Rows from block 9 of the discriminator of a small GAN, named by matrix and row number. Rows with one number belong to one channel. Each number is 500 + 25 x the weight over its row's rms, rounded and kept within 0 to 999. All counts start at 0. Numbers have three digits each.
After each channel's rows are labels from the 100 images, of 14848, where the channel reaches its highest value: "colour at peak" is the nearest of a few named colours to the mean colour under the peak; "peak on" is the class under the peak. Only what is clearly more common there than usual is listed. The data: Sentinel-2 satellite tiles (TerraMesh).
# convs0: first 3x3 conv, stride 2 (discriminator.blocks.9.convs.0.weight, 256x128x3x3, each kernel summed), inputs 0-127
# convs1: second 3x3 conv (discriminator.blocks.9.convs.1.weight, 256x256x3x3, transposed, each kernel summed), outputs 0-127

convs0.228:523477477488447450529483500549517480511493520514481533471475537464465496432499489503507487500474559484514497536510476475550471481522466525520508492528473499556503497500424463512536502512470493467522519473480496510504479470488516511527525497512501515477485492490495530500524502476501494465544513523502493535490489504495488475496528504487529483508495524484564474496476500477508506474454
convs1.228:510482454469504520461521530527496501555513515517538474475474540511512489532454475527517468520531520501511472486493507477466483468474456520494522505488484499484471467515496481490487527509481529510517500493488510496500460510518501542474488530510499469513494528473495526520505488507525519514461552505472555496469522458482479485472487454476493464506491486535477469525508483528536531506508
colour at peak: white
peak on: snow or ice

convs0.210:446484477510477482472453445486504491463477469478540482453450524481482491475493498503522481481463521466512491460452489470500529528437478509481540470492464506536530508524533489498503501505490517474498509478476511493520502484504487526464482503479487525505474523483473521492495514469464534500467454503549511482484484544466549476522488524499473499467507490498490488467489530483497491481466
convs1.210:514497510528483534493499519503455524507486488509535502479494481477504519481476524487540493449465480495483489495520499519522484491524493511524499485510515500558448504488546483514487566468531491538483488554523513494489478520529481523477514537465493475511514539472496507487528498531487519479554487535468520471480503480516520488503482527508512492476496510492479483530478505473529520503474
colour at peak: pink
peak on: snow or ice

convs0.197:498505533522479493496477447548470533486489465481491517502480498497499475503453503512549479482498500530482499556488515498484464500516487502553492476492505506501489524490526529513555504525535540493487483579480515482540489445520499481517512524556541514495526472506515484485446517499525520531491511495496526502492456507498519524490466471520515470482500470516474454471520533513492529494512
convs1.197:535524469513463477499490537502471530543497516464511533488484495499494508522504503450517514488492555522490519454479501490508501460471518476483475479453510464480485489509481513494477474477567478503506505508492536475496461494545488537525480542502458469487501505476535497529509466524501503470508507495472522468500512502484504531476491473475437485465487469508483475493452476510547513509486
colour at peak: black; green
peak on: water

convs0.244:477489483534460500488480502528486469532525525501522493496504522508525515522505513520468498528490518506503514497462488487489440480536475483506498516507507483515529507457466488515501459523492509478522477515459482506468508551495505480524518499447523493477524458462549525466495523507500514501509456512454531494505541477532524505509484536428495512481509498511502432520483460503438523474510
convs1.244:543502512533490482457536494508484494531465506503548512507454510497494496505504456511524513509503528474487482475506511499503504498444497508499506473493492514447501472546458496544505501493531488548510507488493515480487471494537504527457490476515489464513513463502530493501517524467512497514503499525484534490471481520487466508505495432504478430522473484517509503520476523512518527509505
colour at peak: pink
peak on: snow or ice

convs0.13:536491516499527481529469516538521480536465541559551474510520485462450485466480487508469511555527535505498494473517481465493454488497491538511480542506515494508535535509465513506518457480456466502497506506486518497498486503475496515504517512509493464507487520523504486518515528486504477507511505454513507501507514508522479432519525511482508464506474476473553460497479471487496550522458
convs1.13:471492432464488470500518485483491437504489461522491475532503520533516472467490453536497475508524442491515492480489473462481462495490484504507506510538496506493500494526493454489476497539469487467533539460477439508511510493478516486466469510510495505522485494465512525483486501452514474500473515476499493507513511474520501472452499490440478478491504509511521516488498516498483486488522
colour at peak: pink
peak on: rangeland

convs0.229:488476523523471460463500515503499545505504467486512494522472464504518501507506511491500532470492487547495501509460494479527479458455516518531524504494494520527544487478459490485509473486465477501524520512492516516478502474506499511464511503493497475539548446509498505527553497447507530478528502529502512522486473511516491528529578529501508472498449481471458506518473479462465449497496
convs1.229:516551501474523511471524531515477550529494518484530533484489461449492527540509477468523510467491514495454513465506530520535510492478492509480497525467473475513453493478463500508471503452511508508483467493510547499484493506546487497519475515484489462494511528501488490501503460487471495495509475491446515467469517479484488508447487450526476469474486472477485489518479486480517498481465
colour at peak: orange
peak on: bare ground

convs0.4:479486523556495489492467452519513509523473440526528518503484526485487490508551536531510474489450463495492474563481479494504485480484479468488495472495460485509485520502511528501503518499495452510504470477491517507499518456475510488533467530536479473501526504487523485500470479503514497469480499507463516489470530537481483527506485519452458528475433517519490527456473504511514461491484
convs1.4:529496469524471503506496502475508528511477467450544494462455499542510494506468481490493529440493501507520485487464491455498484433538513476492506499505485465523462494471489478502482512442525478484492458485494492479499480462543464516514484535473482529505505501462492463513501482521497510442513508517464506467490484505443503507464461516474465535551477476504480472476475496497489506488480
colour at peak: brown
peak on: rangeland

convs0.143:474514511512483535477521518485516498494503459476555495506501519541500561497530493480479539508522525492527511510474511456471519489544423524502552487500477470465509518508536511526477521501517495505512519509518512522517505495499540516476534499482519536496538465508505520546535493502550476483505494525501525524486512521491542542503520533540484519499513514498474515466523529517480454448519
convs1.143:505518540516499515460501501496476514492523504515495508473519459480461544516503466469487506479440489493479493450526526541500512487503511484500496456476484462516465489507464515517450492468515468552478511486507516505496504529509484467499507523509470471485535510490503515471528476467485526516526482513438529488472484515512490466477532450532485450468495497477501481491463491505532496497456
colour at peak: orange
peak on: bare ground

convs0.159:490535531516485518510496505512513458449460499466493494480491495500498515526534531525510510467511529481546504532519488499509495538498494529458524486468493538512466514466523474482499519503472501495471478482478478490555507505501507485464506535482499474508516513512529523440574441494514515521481492517505495525538549554495518496524514485503474502502499505528507515518510530547454492439507
convs1.159:537488472531484499468456460466479492521498468520514531456525467480491486527514450476508512469490476488454500526496500518472498490503502486531503502514486482544480505477459469523490480492531502531477465513475468507472501477510457522546474553474496475497492501488510479476506481521453522473544470480489482428431491477490542513492522519481523514473473498475524518511497499493491495469463
colour at peak: white
peak on: snow or ice

convs0.203:452501487493474462519514534493454425504484489560507480476486525481532492472475482474528485442485532504503499549506450517514490529494468472484539517475490513530484509504512443517509544465514531501494463494518479450497473462471500500490483480491486506532479536509504527488511478497481465530510463487519514477511525507488513498528444524519465497489482521491520478479513517534509485484509
convs1.203:533492489509443478477472471480508484516517483516544551502495520512474477581517502502506500494498563522513468500465498477502536478513503497519499438531516486519485480466498477520523502475549488498490503463504492472525499450527477498487474516483515477490515470463565467494508498492529510500553489505493489466518475479523473511514510528453519522491499533540515536528503519510533513488495
colour at peak: white
peak on: snow or ice; water

convs0.38:488493542495492534536496560511462482502495499478462503504486521483521505494502493488483549486469518510494467498505474532514490475531473488515507521534477511515490526561476490502496468485521487480498512526477497488481507474473489489502487524523510462503500565484470544448516491516526512537513501551548447498510513475508523463544539520500434503489466497514487511457455506508486497525538
convs1.38:533484490474455441500460519502527502501463466532506529508471539503485472516498504481499523467485519518494518481516500452471473450455475549488467481505547497484492490521529498532519501473505468445528487479459498504500465502512487475494444524538534539500460484479521492511423532512515496476491561514511523484494506496502461573504485529482496510485448513520518488530509546497512484504510
colour at peak: pink
peak on: snow or ice

convs0.7:487499521472488520482529502518468496517439514493453526494501524475485479480492543556486461520464546517508470508493493495464456493472487503503517489495507483500518493519511475490525487507470452496525488471465549488482491462502494497484485517534556466485508497490495487488519501504457515526497466525508527500469497523477462477474547457482498505508446496542472490484460464504436474500530
convs1.7:516498508530471477524488512533509520495514514462462519473458510538478500504452511454514486492496520512486512475496487449489517459498461562482479493509471489520519528538537508539522498468522497469512498478483525487501480512503492525504450514561543517518501528521520533530446511536498487469474565492516496474492501502485460463507487524509459529463500468497501455522465500484476536503511
colour at peak: grey
peak on: water

convs0.86:494459503499457435466493498500472507508543506494518516497478455495486511503530489497566530513507508521501529516467471503521458489523434479452512475515505477510464491507519511529483454528512527483488466495507527524527529511552520524475569506514506494499462538461478490506493481495517500498499464514517518481466515507526484460480490523472532514493471505476503517501473440517488514506510
convs1.86:516460444524468469455531489474506453503508492539558498520498543508543517472492484520504523523510489484494530520504568459452476490526539505508528481503518504475515482530481504485483499493509489505526482491437517478500506461532485522464490551521472476512510501510511519540499509487505464484454508513500502490500486506470460524502499485447495487526489490510450497465493498533563498519505
colour at peak: white
peak on: snow or ice

convs0.68:508525482482519494445523462524488495508502525531505496522486515468508463462493512529513484463458471491466502498508560471516502482513482523577500523520457497482510506520485477541548528517485510507508523508495502509477483479478487489495522497528516479519505504450542509498501513490502464480539473476528526525484528505508463425516490497531546472487501499470514497534447497481471532483529
convs1.68:486497485452450445473512501499510486489499493530487476497491534514493494469461502567520504496478486494522480492494499474484490476484480476509477461508499494505456481507505497474465493511458461491537526466472476514505500506489503482475483493500485515505508501478461533516497512473535477529471519531498522522515476468500472497471483498460510486473490513526474516458533506504476502508520
colour at peak: white
peak on: snow or ice

convs0.234:518515505483472485509520491518472498457522513504516493508462461439513524535509547508496472504521477516483511528505528507446519491500535490504525587498521468472528494503508503493504496500489498489486503535516496472522493503542482486523474499451517503479484439534507511460508487465515528509501529540489504493461458536538515514500499483492518522504482504489481557486523551510486434520500
convs1.234:482509487497461463471529511496496489475520541517463539516536499459427524552539502473526535502450525517479510495483514531495545514493529458499460435487481455499495501497465525481477414477520460542506498487477541502490499495504509481518469523532483491469538527491510514515502458500501546514540497492489483459477532471505495503473499478499491486494511488486483486494507497508509458497488
colour at peak: green
peak on: water

convs0.148:485469495494518499559537534510520467522491491553513480548486530510505479508512493491523521497508502511514510474473486502494538481489482502531537522518523455528530523497469522517493502507476511469477517494482515511488484498512515505525444525499523489512519519478518501486488484520526503522566455452532488482508491468537478461520487505496528459520429512512507502532435463454483461496476
convs1.148:511525503477491470461530512486505433488537564525454521500499536517465524485495523533502484534510504529481486449492519464475532488457474530468463447525514506480496482543512513524502460526466481475514528473446545521491493477532496470487505493510503506502539494465477500512489531511522449542474536511493497510484484464498449493492499494479512481505503519513468496497516500489485490530518
colour at peak: grey
peak on: snow or ice

convs0.96:474494489544536521447479503489472499528487470523528556487487548504494523485519492532520525488449496526525501526524550497521537491517489513484491498486488513514510508502515487499500502523542479493520509486541455536483520464448472491477464498535466480525491490464508527497525527516447510491517478509467493506491502482508507502506501530466483543478500492471562527479422481507508512529476
convs1.96:459481539517516504497501454460478480470462458471499468470483489459534491495525525482519507488468460479501464483494450521474528515521468447495508531511496473555487528446565452471525516464513490481479508508463498485505497447490502487510545524487491480523499492492516501493479479495483489479542505477520436511489494500461522495487444528507492519528497442481544475532500493487485461471465
colour at peak: pink; orange
peak on: bare ground

convs0.180:513526500471482527524481512497486523493484525516509510456508555480518510478447481491501490483501475486547496494516507534447468492488564510468531479492438508536519503495512502489510485470508513502500523527474491502520494495494447538471479490538483508510486537510486530491475523478477513531544456524503517511559504500507549488523532477517438499551486466481509521501526523510494508542487
convs1.180:508461503487485480502462519543516448530494483518541500466503494469521498578506538458506510493489481498483521485519455489461494497488496524534491531504524538500484509530535504515521531491505486502494479492487472501487509497532503480489513508491527528493486469460541494542482505530487525470577524480525482452464508460518503522558494539514513502493488490474551480507503556479517482508454
colour at peak: pink; orange
peak on: bare ground

convs0.255:547515520485504484525502525498507450520508520533503448474506535485548507447522493530460507469503556502501490512506533523486513496492478491540489507482490491497511502526577446501507522482465485500499512512493449468477478506464512513486532451486504480502491518473505521485489474525469498493494509483508520529523523514544449492500474498541472482522505530479518546497513488449539467509522
convs1.255:491481494483457492513503479499535445502522527534501513531505538536499486538494501585487498506485500534530487543484505474496518503528498452547503475538549521531504500490511502472512507476486485496507541477494479497539521489488502455502504519510522508503477459515477509486530488459576503514490532535524491526558507472539522484519521515492529546487498544554522516467555532524512510524519
colour at peak: white
peak on: snow or ice

convs0.74:568515491520488554515520520469487488544489492479517483456509480498507484485502484481465497541486515501497505464515478505497518456471505526513469526553481503473558504523479520494472482513485519496485492490512474531569507567501503463468470521519513473536490478518525462498490490531543440460471475482506523534534522482495522533506502507503516492483497495487500501506465523482481510470480
convs1.74:477453543517512493513496527537469485477490514498515490531503471487514496525571502498529477538505501482476472499475471516530482506490461481439472503473488515449492532488516540466494486479527508512471509490469486506494552481479506517478515447524499526491584497473511474482493473481486477519521484486500471501507512506500504457477475478506493479482531492429507488511496503433526484467517
colour at peak: pink
peak on: bare ground

convs0.249:526481490516510480481501513514471485525477487472541499512495485483528476443513498495528523513484492520484521448488501542545501514478506493553455493509518493485514490510522476521517516511493509478479492523536483507468510488491528481463514471528535537517491545478488502511483460482510480478512501499532479533549536514543414446511503540525502477496481525442512504498480463455494531506493
convs1.249:458484475432452476517502476486540450493492477538528490538491535517512498476509517560533477513463482486509494521472496456480513486530473448523474466537512503502478506482543514450514516505479466495522512502480513500526521461474503459490499491490488479474490514469480527508500496491541450508467508489512473500539475440509496462480478532457529535452506542518496507491564505503504482515531
colour at peak: white
peak on: snow or ice

convs0.40:497538543544510512516472535467485518478512485459495517465526525504540546505468526488494496528530545482498508506530460473520458516549462521497485527489536496524527505521522541515473510520498510542505514473488470469481502487469502511540471480521487510468460512501518531512494527495502481510479526547513522528465468481507513518514490531490503485518486561478476502539498447521534532510520
convs1.40:507453478517482485478509442497517452510531527553487536505492486514519480540512475541488507519513527485503455529535487475474469506458491497520481479530504509473513469515441503514510473542497518499482505496487511458487484520492466521511509492554510522500483474484508500458487548486530475491459496496489511502506501516514504481502544479453510530498474515499505566478546511495490519487509
colour at peak: brown
peak on: rangeland

convs0.176:498505584513485466506479510482509520539490521496489527502543534513541522498475509522489468568500506512509504506484497496512458466509514483526460503467542459468518493454476559522495484485468477513507513483503540500515508498453522495500494476519493507465524520502506527504523527475471486521500525560492497509511514496522565509482474461487503511506484462500456468497473508525535526521506
convs1.176:536520465491512498441520467464447480523504484490483503504489465522541476486511491488517525496544516463474478532539494473499513504459473513495517525516466540515506500532490486538525471513507500474466482510459511474476487487511467519503492501492537527544484506475529524454481528512472469475499475497515481479504503506481487526495499516496490485530461481463512539509513475474482526461495
colour at peak: brown
peak on: rangeland

convs0.75:512504459543462504497512472484497476508518488480510485451481516507484522518488520496545551493485535534539469492461470515458463450506469507513504493524499521513492508501546482522490513498521540481530478515538506505547471545477505505536471511522520497542522518507501506486462507528507502436454477478504527500506527493508488534503503529511509467454474509490485495474484544508502524483432
convs1.75:518521526494495510482508535516472502510497503501569493477483494453485509516501512483509504459480485507499512466482553507519532482484513494460494496454492468473463480503514519497456517470503466525499490514506518523502511472550476513493495491494453452476542489463495500506540466503511498492531492527461538494483493487475496485471493448510450465476483492492481499489469506500555481501464
colour at peak: black; green
peak on: water

convs0.85:460516516514458507494534466490474495479517493513496496494490488514573547520452490458475516501552522503490526520491494521499527453544502500511523475507480507502516503495517487546462534459512508507472517559523508510485523513507539509547568466477510492501483493536499527510532468556513501487533505500467491486494496525536486479487500520473539514489519487528499530482505494522496546466502
convs1.85:530507495459491466490510486480467514502504550486479503518502480474427497529472466490475520488485520519499503477482519513520551498499531479432487471462466458488518485485449531487459471506513472526520495468483535514518479513493504480531459508507464454469478472520516496510509485457509527511520522514482519494503517498498481524446499459484456453501508493525457486456467498534540503491506
colour at peak: orange
peak on: rangeland; bare ground

convs0.111:516529491499522516526494507524501489485509553514536525449502452447544504462484498517548522477487519508504471501500493461474519435507480479505468464503516527501515507488506508538476454523501523469505488531513497547516460492479512490501510522532522488512500483445530488504526526499474475485499503519523544463520547467545485480491520538525546481509481495482492471487530454503502495479480
convs1.111:497519497474457469500535503509519460502488505553527470534482546496531496492533474537538499501514470474516483484512557445479494475482481475492508503482453545472463488499520525504495502522521487539538521523487507546523511484512501513486519462489520495498478501488477533518514521448532514525530531519491529489519478502488454506502500443492526462484506524502481559508521505514542453500524
colour at peak: pink
peak on: bare ground

convs0.140:464482529489521467529480482488505477480485520516493456517473508459472536497499515535524485512460474515515483485514527486506516493467454485528501509479483549528534477542473486491551471499469457487508508455496479502500480449495499476510554451506463473513517479514506500463474506464500473495519484519453479505510523485550489480508489534508549503520514568501517477473504466491508517509518
convs1.140:503447480539490485488524471493528524490471490549496506529503508513491485530476466519530518508503484497514484516474462453494468489459477508537500486538494517525528463555497480529489471516490487481518517497465536472514451470498485533510470516532538533552454519514476535513511548502503480542460511518486531498521542530504497525505462505481550524552478516536436547498567494528528517516523
colour at peak: pink
peak on: snow or ice

convs0.87:470499477523429478511491487474479494509544487508541482494490531511482489522500442476557538508498529462512503508476454544498477466492434510474487503521491500532509486521519458504487528509539485478529474527508500505486467521502501486541470496520539501445452518511518491491502494520513488494496535509503520487477485481518539478487498515499525491487440530462516542484510479528483515493463
convs1.87:489487521525496528445513510503496485482546526501540486511490499462478478511488502494487503530469573471487490477452558508498578497491514519468505498489473459447505478484508507497477496527530489529461487543515516504513515464520517514525547478503484452475538481462503461483503486465515546534515509505490502484452498495509478468502488472493493469507495500484461523478487494497532480486491
colour at peak: black
peak on: water

convs0.196:482485475514509486502521521482534513469525491489500493453480470482494510521508501450490525500524468482485479528500469496494577475504506508437527503471470462463525525553490497518520507507492515485478524470468516523541536531518473513514492491448494457505506508515511539468497485503502512516492549542472494505508476553489536494521511513461505509514497527475487533501500545572495478508493
convs1.196:516508492523465462495480530470512476472483505478490536502554479463432492528514445457480500468464495525494518487490492539508517502498532487505468449478474459519491493521450522526461436467528461509500485475471512507507502519506505459525487524505469501469517489492506495507478474534494554498526505491476491467470538500510537489460499475503488479497500475470471493463497487514515462507466
colour at peak: brown
peak on: crops