From a checkpoint of a small GAN.
Model: 6.98M parameters, generator activation silu, generator widths [48, 96, 96, 96], discriminator depths [3, 6, 3], discriminator widths [64, 128, 256].
Training: adamw at rate 0.00018, 8300 steps, batches of 256.
Data: trained on Sentinel-2 satellite tiles (TerraMesh), 29.3 epochs.
Rows from block 9 of the discriminator of a small GAN, named by matrix and row number. Rows with one number belong to one channel. Each number is 128 + 24 x the weight over its row's rms, rounded and kept within 0 to 255. All counts start at 0. Numbers have three digits each. After the name is the row's rms in percent of the matrix's.
Before each channel's rows are labels from the 100 images, of 14848, where the channel reaches its highest value: "peak on" is the class under the peak; "top examples" is what is common among them. Only what is clearly more common there than usual is listed. The data: Sentinel-2 satellite tiles (TerraMesh). In brackets: how many of the 100, against the usual share in percent.
# convs0: first 3x3 conv, stride 2 (discriminator.blocks.9.convs.0.weight, 256x128x3x3, each kernel summed), inputs 0-127
# convs1: second 3x3 conv (discriminator.blocks.9.convs.1.weight, 256x256x3x3, transposed, each kernel summed), outputs 0-127

peak on: snow or ice (37 vs 14.1)
top examples: snow or ice (71 vs 20.6); main land cover: snow or ice (43 vs 14.6)
convs0.19 092:182113105142153123121147081125141126124132096127155110110134115139084151105116131096101031168129127105109113146109119131124137165145128113127117139132113092132159116120104114083127143127083136110112138121134130123132099147150140164079150173141157102120168144119133126160083141122087093130135095104084177143156137124142100119170120125137080120104134097125144125131133105112097156130134
convs1.19 084:130126145143124097103115131173098130105137172074120130134117097177136113135146120139145102122129114133127101109123098117178123109124119159116115095149125151142089162159141130146146102097203136130098139104100142082118119145136140145151145143161143138138154120133179092124168131180130107091143128117129090108154138098118121082144136167119099144098137109093147134139090097087123135101140

peak on: water (45 vs 10.8)
top examples: main land cover: water (46 vs 11.2)
convs0.9 100:124158137155120169120128172146142113118123122139104135080133133143127141184128094167157175185177176081133124127139147129119148101112124165121148124100124154171150117111078158139085092137109154116128160130122116173123123131116171108133166108116136101122109117094139136104125144138114136112113111160110146173153135105142120158131152090127129134124136138092101127145122093137110182155150
convs1.9 104:155122132146179136098132104152095127138111146152132143116136081047166096135164093120106122090169126130125110116141114131134125114091093147099128148119117178160124121138106149164125097136143159136105097135124131112087092113128095166182131122124149167143139145128110076067126155153110140117138100115120115092093094154099115140126138128154135095144098114078114148122111125113127114096098

peak on: rangeland (46 vs 22.3); bare ground (38 vs 4.8)
top examples: bare ground (60 vs 24.4); main land cover: bare ground (42 vs 5.1); main land cover: rangeland (41 vs 20.4)
convs0.239 105:149158107149152144133129128146149124159118117143135139093098132122091129134102145154126143094137151103133119166084091169104134106115092166123173130121101171150128158167192116149137149134139153112085124144147113140124116124152173147094170154149163145152108174127112125139115122155132156114137151179165126158127155146158116121144122144132137095147131161080091153110154127091152122124093
convs1.239 088:118137106118086133123095173110121097161180159153145177114104149142113117169097166128141123091122121176108143099103129103129140093129129122102124079097177144104115128132175170136132132069161115109134131103108135140134125093153103110126110158096105102120127100068167117165147113131128111128091164154148130104124155123097135149113142094116137118093106149147118101072112128127129135141098

peak on: water (48 vs 10.8)
top examples: main land cover: water (46 vs 11.2)
convs0.26 105:103121111109144061112115086155121142143097123162131102117150157114098117100100132162118094173126132131131110158111103107124082116115120146163149119146095158157154152150094130155160124083137101139092124148107139097117147103114128102126132119176112096145112118126121137137116117106090134126186076123114151104115116130143127117142151116094144123125102144160114081085103120140070134088111
convs1.26 092:153132097134082121109095125071142128131128122052188126115100150167117112159059102112155120107134170146132124093088096096093152085133107135127140156143121100152156102140133152149119148126128128078163127117119168134128112135153112187133083146095134100141122156097115163139085122147145094122106154121113133115116093108111095119127094160101084125162083123155113112151102139146158155137125

peak on: rangeland (51 vs 22.3); bare ground (41 vs 4.8)
top examples: bare ground (60 vs 24.4); main land cover: rangeland (54 vs 20.4); main land cover: bare ground (39 vs 5.1)
convs0.133 096:118135108151150160080124131146122143107137132170109163142132131111145148118114156135177129083149148146153111154138155139168118062126094131148169134122159129146123140177127125133130148151141114102140137135091167109094119133124115174103089177199133153120158133155146110137157119161088160176159130142107124116123097110135149109128136134125156155130094140111135134089087121142103103133132
convs1.133 106:120157142113111110096130175128125176124147145104132143077092114103136125155109151111137171097118136155107145102126115087137172081089090127119114135101128103133100117092149117120098139101157118098122108141121151120106131139161102133105117141102099146109144110094111118123092082117124093101093151111102136121096114097072096123087109091129089120092088108106091125136110144094126156118097

peak on: rangeland (53 vs 22.3)
top examples: main land cover: rangeland (55 vs 20.4)
convs0.16 098:122124145179108137138148090130084130126088105167128166157133136120094151142159155145164148106142136131134105126112110144159096126138122132114154137108162133172135120122106085121180130142128114185118114085113133111105146118091160131136133167126105129134109111174134162115192113067141115114095143146143098155124158144127177134123173141115099124126120154142111076109112123129107130143101
convs1.16 114:158118117146148147089126153107089154147134109112120138077121073106153129142120088095154131100137126130114125085132100143101117128091128117091108144098098114136101120090101124137124106134141119105105101155126164131106116110167094167164106139118104107122103159093123117109092118134106119091126126087095108093087147126073144151099101101114104103135083102110101117151089126112105145093076

peak on: water (75 vs 10.8)
top examples: water (83 vs 40.4); main land cover: water (75 vs 11.2)
convs0.160 104:117137155095143112100101102134118137100133133141150123117117141078134151129144166126167137125143111151139109144122138124148101122120120138106148178103121148141135164179109127111170112134095105110124162109096084133127133123109146151095171099142130046133136119132156092108127121085097146147135148158083102146100098152141149143090145100130104152161089122138105087129117083084146113144142
convs1.160 115:127147069139155107095154115098156132133156139174127147084117123138133119147090117163110171119130118151109141132151087094125117109090120149161104120158154137131101084144092107143110104120102095074131118123113164065092100114128082122123104154123128172144102133104115139148106159122102072091064132130103106095092182108098115154117111132078138137138061124138100148094151119126093144135110

peak on: water (77 vs 10.8)
top examples: water (82 vs 40.4); main land cover: water (79 vs 11.2)
convs0.98 099:139132145135121138106106125141148128114146107137155121082132134111145155103132121136158131135152128075092085147138072090143119110102108112137096125148115164169153111094109118105141100120081148110125095136110140137113126145150114101127155142106150097078145108114181138099140104125060155094138110110116128159138073129160137113139105103095155145103076131156104092133099142125124157156128
convs1.98 104:173144148145155103078153115129106166155136145098161107122085108111138099146117131111124176131160159120093110112143144106170109136099093146111157161114090157109124134166106091163136124115154127107106142118140134114089095105156136152108142086121144124160133108119132096104156178129123139119128123139136149105116113141097114130140114077127112075167135095090106136111076102082121166082109

peak on: rangeland (48 vs 22.3); bare ground (46 vs 4.8)
top examples: bare ground (61 vs 24.4); main land cover: rangeland (48 vs 20.4); main land cover: bare ground (46 vs 5.1)
convs0.146 093:110117102091187138131125150157139097153122134114118160143082130124147070120107120059107113100155138145149128127156137150160139128145126134141148143141135149121104145195133113164149146144135140133148155132116097146137111096163195151094159128162139128142099142116131149107120109148145156124166116146119116143146170150132098106109117146118147120169161103132132170140096120103148175109157
convs1.146 106:109105105100100099134120134122163108110146144151111129146132155110105146123098126102125130098120109163120135140107142091111141078129139104119079106104164126094105124097130169097094066098124093117169105107108114132139127131119139098133070140135084108073090093115096139168105084131117100125094150128118123127133130082134104135064127123114119124085126149148093100084144129150108105170143

peak on: water (32 vs 10.8)
top examples: main land cover: water (31 vs 11.2)
convs0.21 093:141125152147164124125109152131094149165124159114116136101140129110168166132144142124156094177123092118141084130151108125131141155131175171142137139162117119147116147127122217126124168123161147171101136116152139149134142105120085089120122117163107133159125157143142125095126126118128153126110133176109090117150149102157180110153160146113116104156125147122134102109166159141168135140123
convs1.21 092:125103083141111113108099156122150120153114123165140112107140093096187141114171119114148121122151107112113145121142082119094100127099131096093143166128153154132115118122125113134145120135129159120128112142085090142111140098152073154123161107122112168104097145069114121146111144126113127113108097064114083082109132112121149141134145138064154143142109115098137172143143168125150121117098

peak on: rangeland (60 vs 22.3); bare ground (33 vs 4.8)
top examples: main land cover: rangeland (56 vs 20.4); bare ground (52 vs 24.4); main land cover: bare ground (37 vs 5.1)
convs0.198 110:119115147137126148104143140131143156108117113172109126173132149110155111166128127109117115071156098121111137158127158140122180121164146136135163144114091113105104125138111101146105166137118123135106142077111094151097142099074129169144143157108117070103107132099148136120207111162080099151133142121109085121137096130122104144132120143116124111137121111143110139133115081138129105105158
convs1.198 089:120155136144118108112141146100150138092159132093089149120164122131123125144147087111115132115116128154139136116130133126096186134115135111138098090141132084124124123082081132099079092123116106137129098056092157139104114119123094124201092156105110109107104121151102122125065112099129152101130153111092131094101128113111098135083106115120088132138121107124066129077132127153083119135132

peak on: rangeland (54 vs 22.3); bare ground (39 vs 4.8)
top examples: bare ground (58 vs 24.4); main land cover: rangeland (53 vs 20.4); main land cover: bare ground (41 vs 5.1)
convs0.118 111:105124103142100149101159151157146114162153101124110159163129153135137122106163139166120088104170127097129145140135095112153063068135092128143127119131141125148091133116108103132149177112143079139114128122084154100095111105081105135152111145146169170109098094120139115100139117147107123102174122131128108140109137134134116134146151142113164138147105128112141181116119104172127158125139
convs1.118 082:181103108137119109112120145137109169134113146105113138097105133094070102097119115110151132108115126136109141130111169141091123097092121125120135117100090091110139110116066158128113109123098114126138108141128151133135096147177106181135131117105109140121113115129121092127101105123123148109090164139119189117067107102084081113121148124126128123128120090133116092114141148135122134107133

peak on: bare ground (28 vs 4.8)
top examples: bare ground (57 vs 24.4); main land cover: bare ground (33 vs 5.1)
convs0.162 102:091115094141085120157157109128098113113113138120144105088109139100143152092094118141074154094113122133153146108155153150107106127128137083136158136121108131149150139155099073125131131136139152081146127144093128133159105120101152134120129124080093141139123139107102157149122129141097084159081111115103139151154174146123158137159112156149137149094160124137100149118176174146089122105126
convs1.162 082:153129154157101104160138155174131104127092094123159158152147125109101135169157150121126110110125134140136123127093110144113109127153126118117109051124127124111117146143155169159111142081181125190134116100113135145143154071166156119177133105137136093126164131129182117134157107165151191132181161161101139133138148115130137096118135139140102138139144136131137150161132134150186136130118

peak on: snow or ice (58 vs 14.1)
top examples: snow or ice (65 vs 20.6); main land cover: snow or ice (62 vs 14.6)
convs0.193 099:143135174086149143139152143122125107135147175093100079134086136139173155088105148100168182126134140124118127109105098133092154085155081163117141170132130156103144113144108138176095126154127128129124157119128123135098102116124140142123119113109147089123137086109146146144165124094101149121131098140113127136113113130147133153091117109128115153118113085154078159158117100121120136132178
convs1.193 108:148165134131131105104140099126147166104157167170061153095135120109111149104076108131088136117115142150104119088164105106175122116061121155161100092125109132162114090134097143163109076140135104133152143115138129126110063172127112122126126137168134171122105127117127136133123163097140142143127146151089147138115130157116131144124136106126120098126088153130102139091156126155077134139132

peak on: water (35 vs 10.8)
top examples: water (67 vs 40.4); main land cover: water (44 vs 11.2)
convs0.195 098:147138081126095141092079155119157102159115112131143061101115153125134147163150102130151145119125112085140153119109136112081122087096077127108104108114098112149141096130140112118105109127138157077145152096157120176108119150119144117135096127097162136082099112146123126119090169147109105115150123135122131151134113114131143103127112132133155122091091123128148146070136132130110155088099
convs1.195 103:135122174133140136133119146177093159110129139139135146126136092086103115133143118107133117122084138128086133129138158128178123145135103161113130116074100122128114136141125121149122155090138099174099129152121136118088140146149132120128174096137124112122169145131134113124155132100105140150168114156099153113090114126154132102140104093179135091107149111078096138139126125087166121105112

peak on: snow or ice (83 vs 14.1)
top examples: snow or ice (85 vs 20.6); main land cover: snow or ice (84 vs 14.6)
convs0.240 084:115089091153110132146145104140096160125123119101141117138104111104124131087177121175100112086069153107134124144145126139130112115103118105166117133102121179124138126126122129091129126151141119129152129111135121188164124128165147109102167106084111131128133165132105111140141137154092071126097112119142120143154146150152124110137099164188130142085148113116165181136138139125101142103100
convs1.240 114:093100153111116120154159126140156120102088107129145102174179155120148158077166142132164118126107088117156126150101138154107137149182133082129124102151166109111141149106161158093125135114136116172172139158118132159173180121111163140169135125125124103122154121164092152167144090136149148125151154126147138137163132107139154114091118131134127153134188124148133164161130130163159121140163

peak on: water (30 vs 10.8)
top examples: main land cover: water (31 vs 11.2)
convs0.155 105:137130171134150098098095155134147117106132165135146134130128136109112164090132190159214141153119116117151134125113138131110129085115120093106162140137112172124133155125134158121155106120089126135167115103090157135109145130154146097134185106158123117158161158148149138104155097122139184138146159156135139138111137110149173148119111135120126127174105138125101086139139146137134141156131
convs1.155 099:160116088103134118094143134106140147152142118168156123098124118131131129136097127155137186101154104141101168124134092103106143131094115129145126157149106146117103121166124106162132105102108116097144093156109147106101107085165107135112100160094140150159096134078117168152085127138123130128090131104130111102108168142089123191129080101088123116160097117144115164117153116133111147134098

peak on: bare ground (54 vs 4.8)
top examples: bare ground (71 vs 24.4); main land cover: bare ground (53 vs 5.1); main land cover: rangeland (41 vs 20.4)
convs0.149 104:135128100175095152132082144101155141165129097098148130140164116173126158121143085139130152143152139122124125117126102146166131090117098128143127121155113089172129133115142124125127147114126133138091122122098105178137147175151170112092091127126139164092123125151098146145095107124141103112146156156132136143088125100150179149134123109143104121105091162178142152121176097132150117142087
convs1.149 108:117126134165155154128148137115081144132154151146145137111127093087134131120156131093134138121113127098095140122142137144164154124139112133106150135104112112115105099114132135112117164129121131150059098157135129103095147102145125137152171098109093134096185136097081096108148120096097102091126097140103117112089128124105098107121131101118114105089130109074109124139098119072175128098105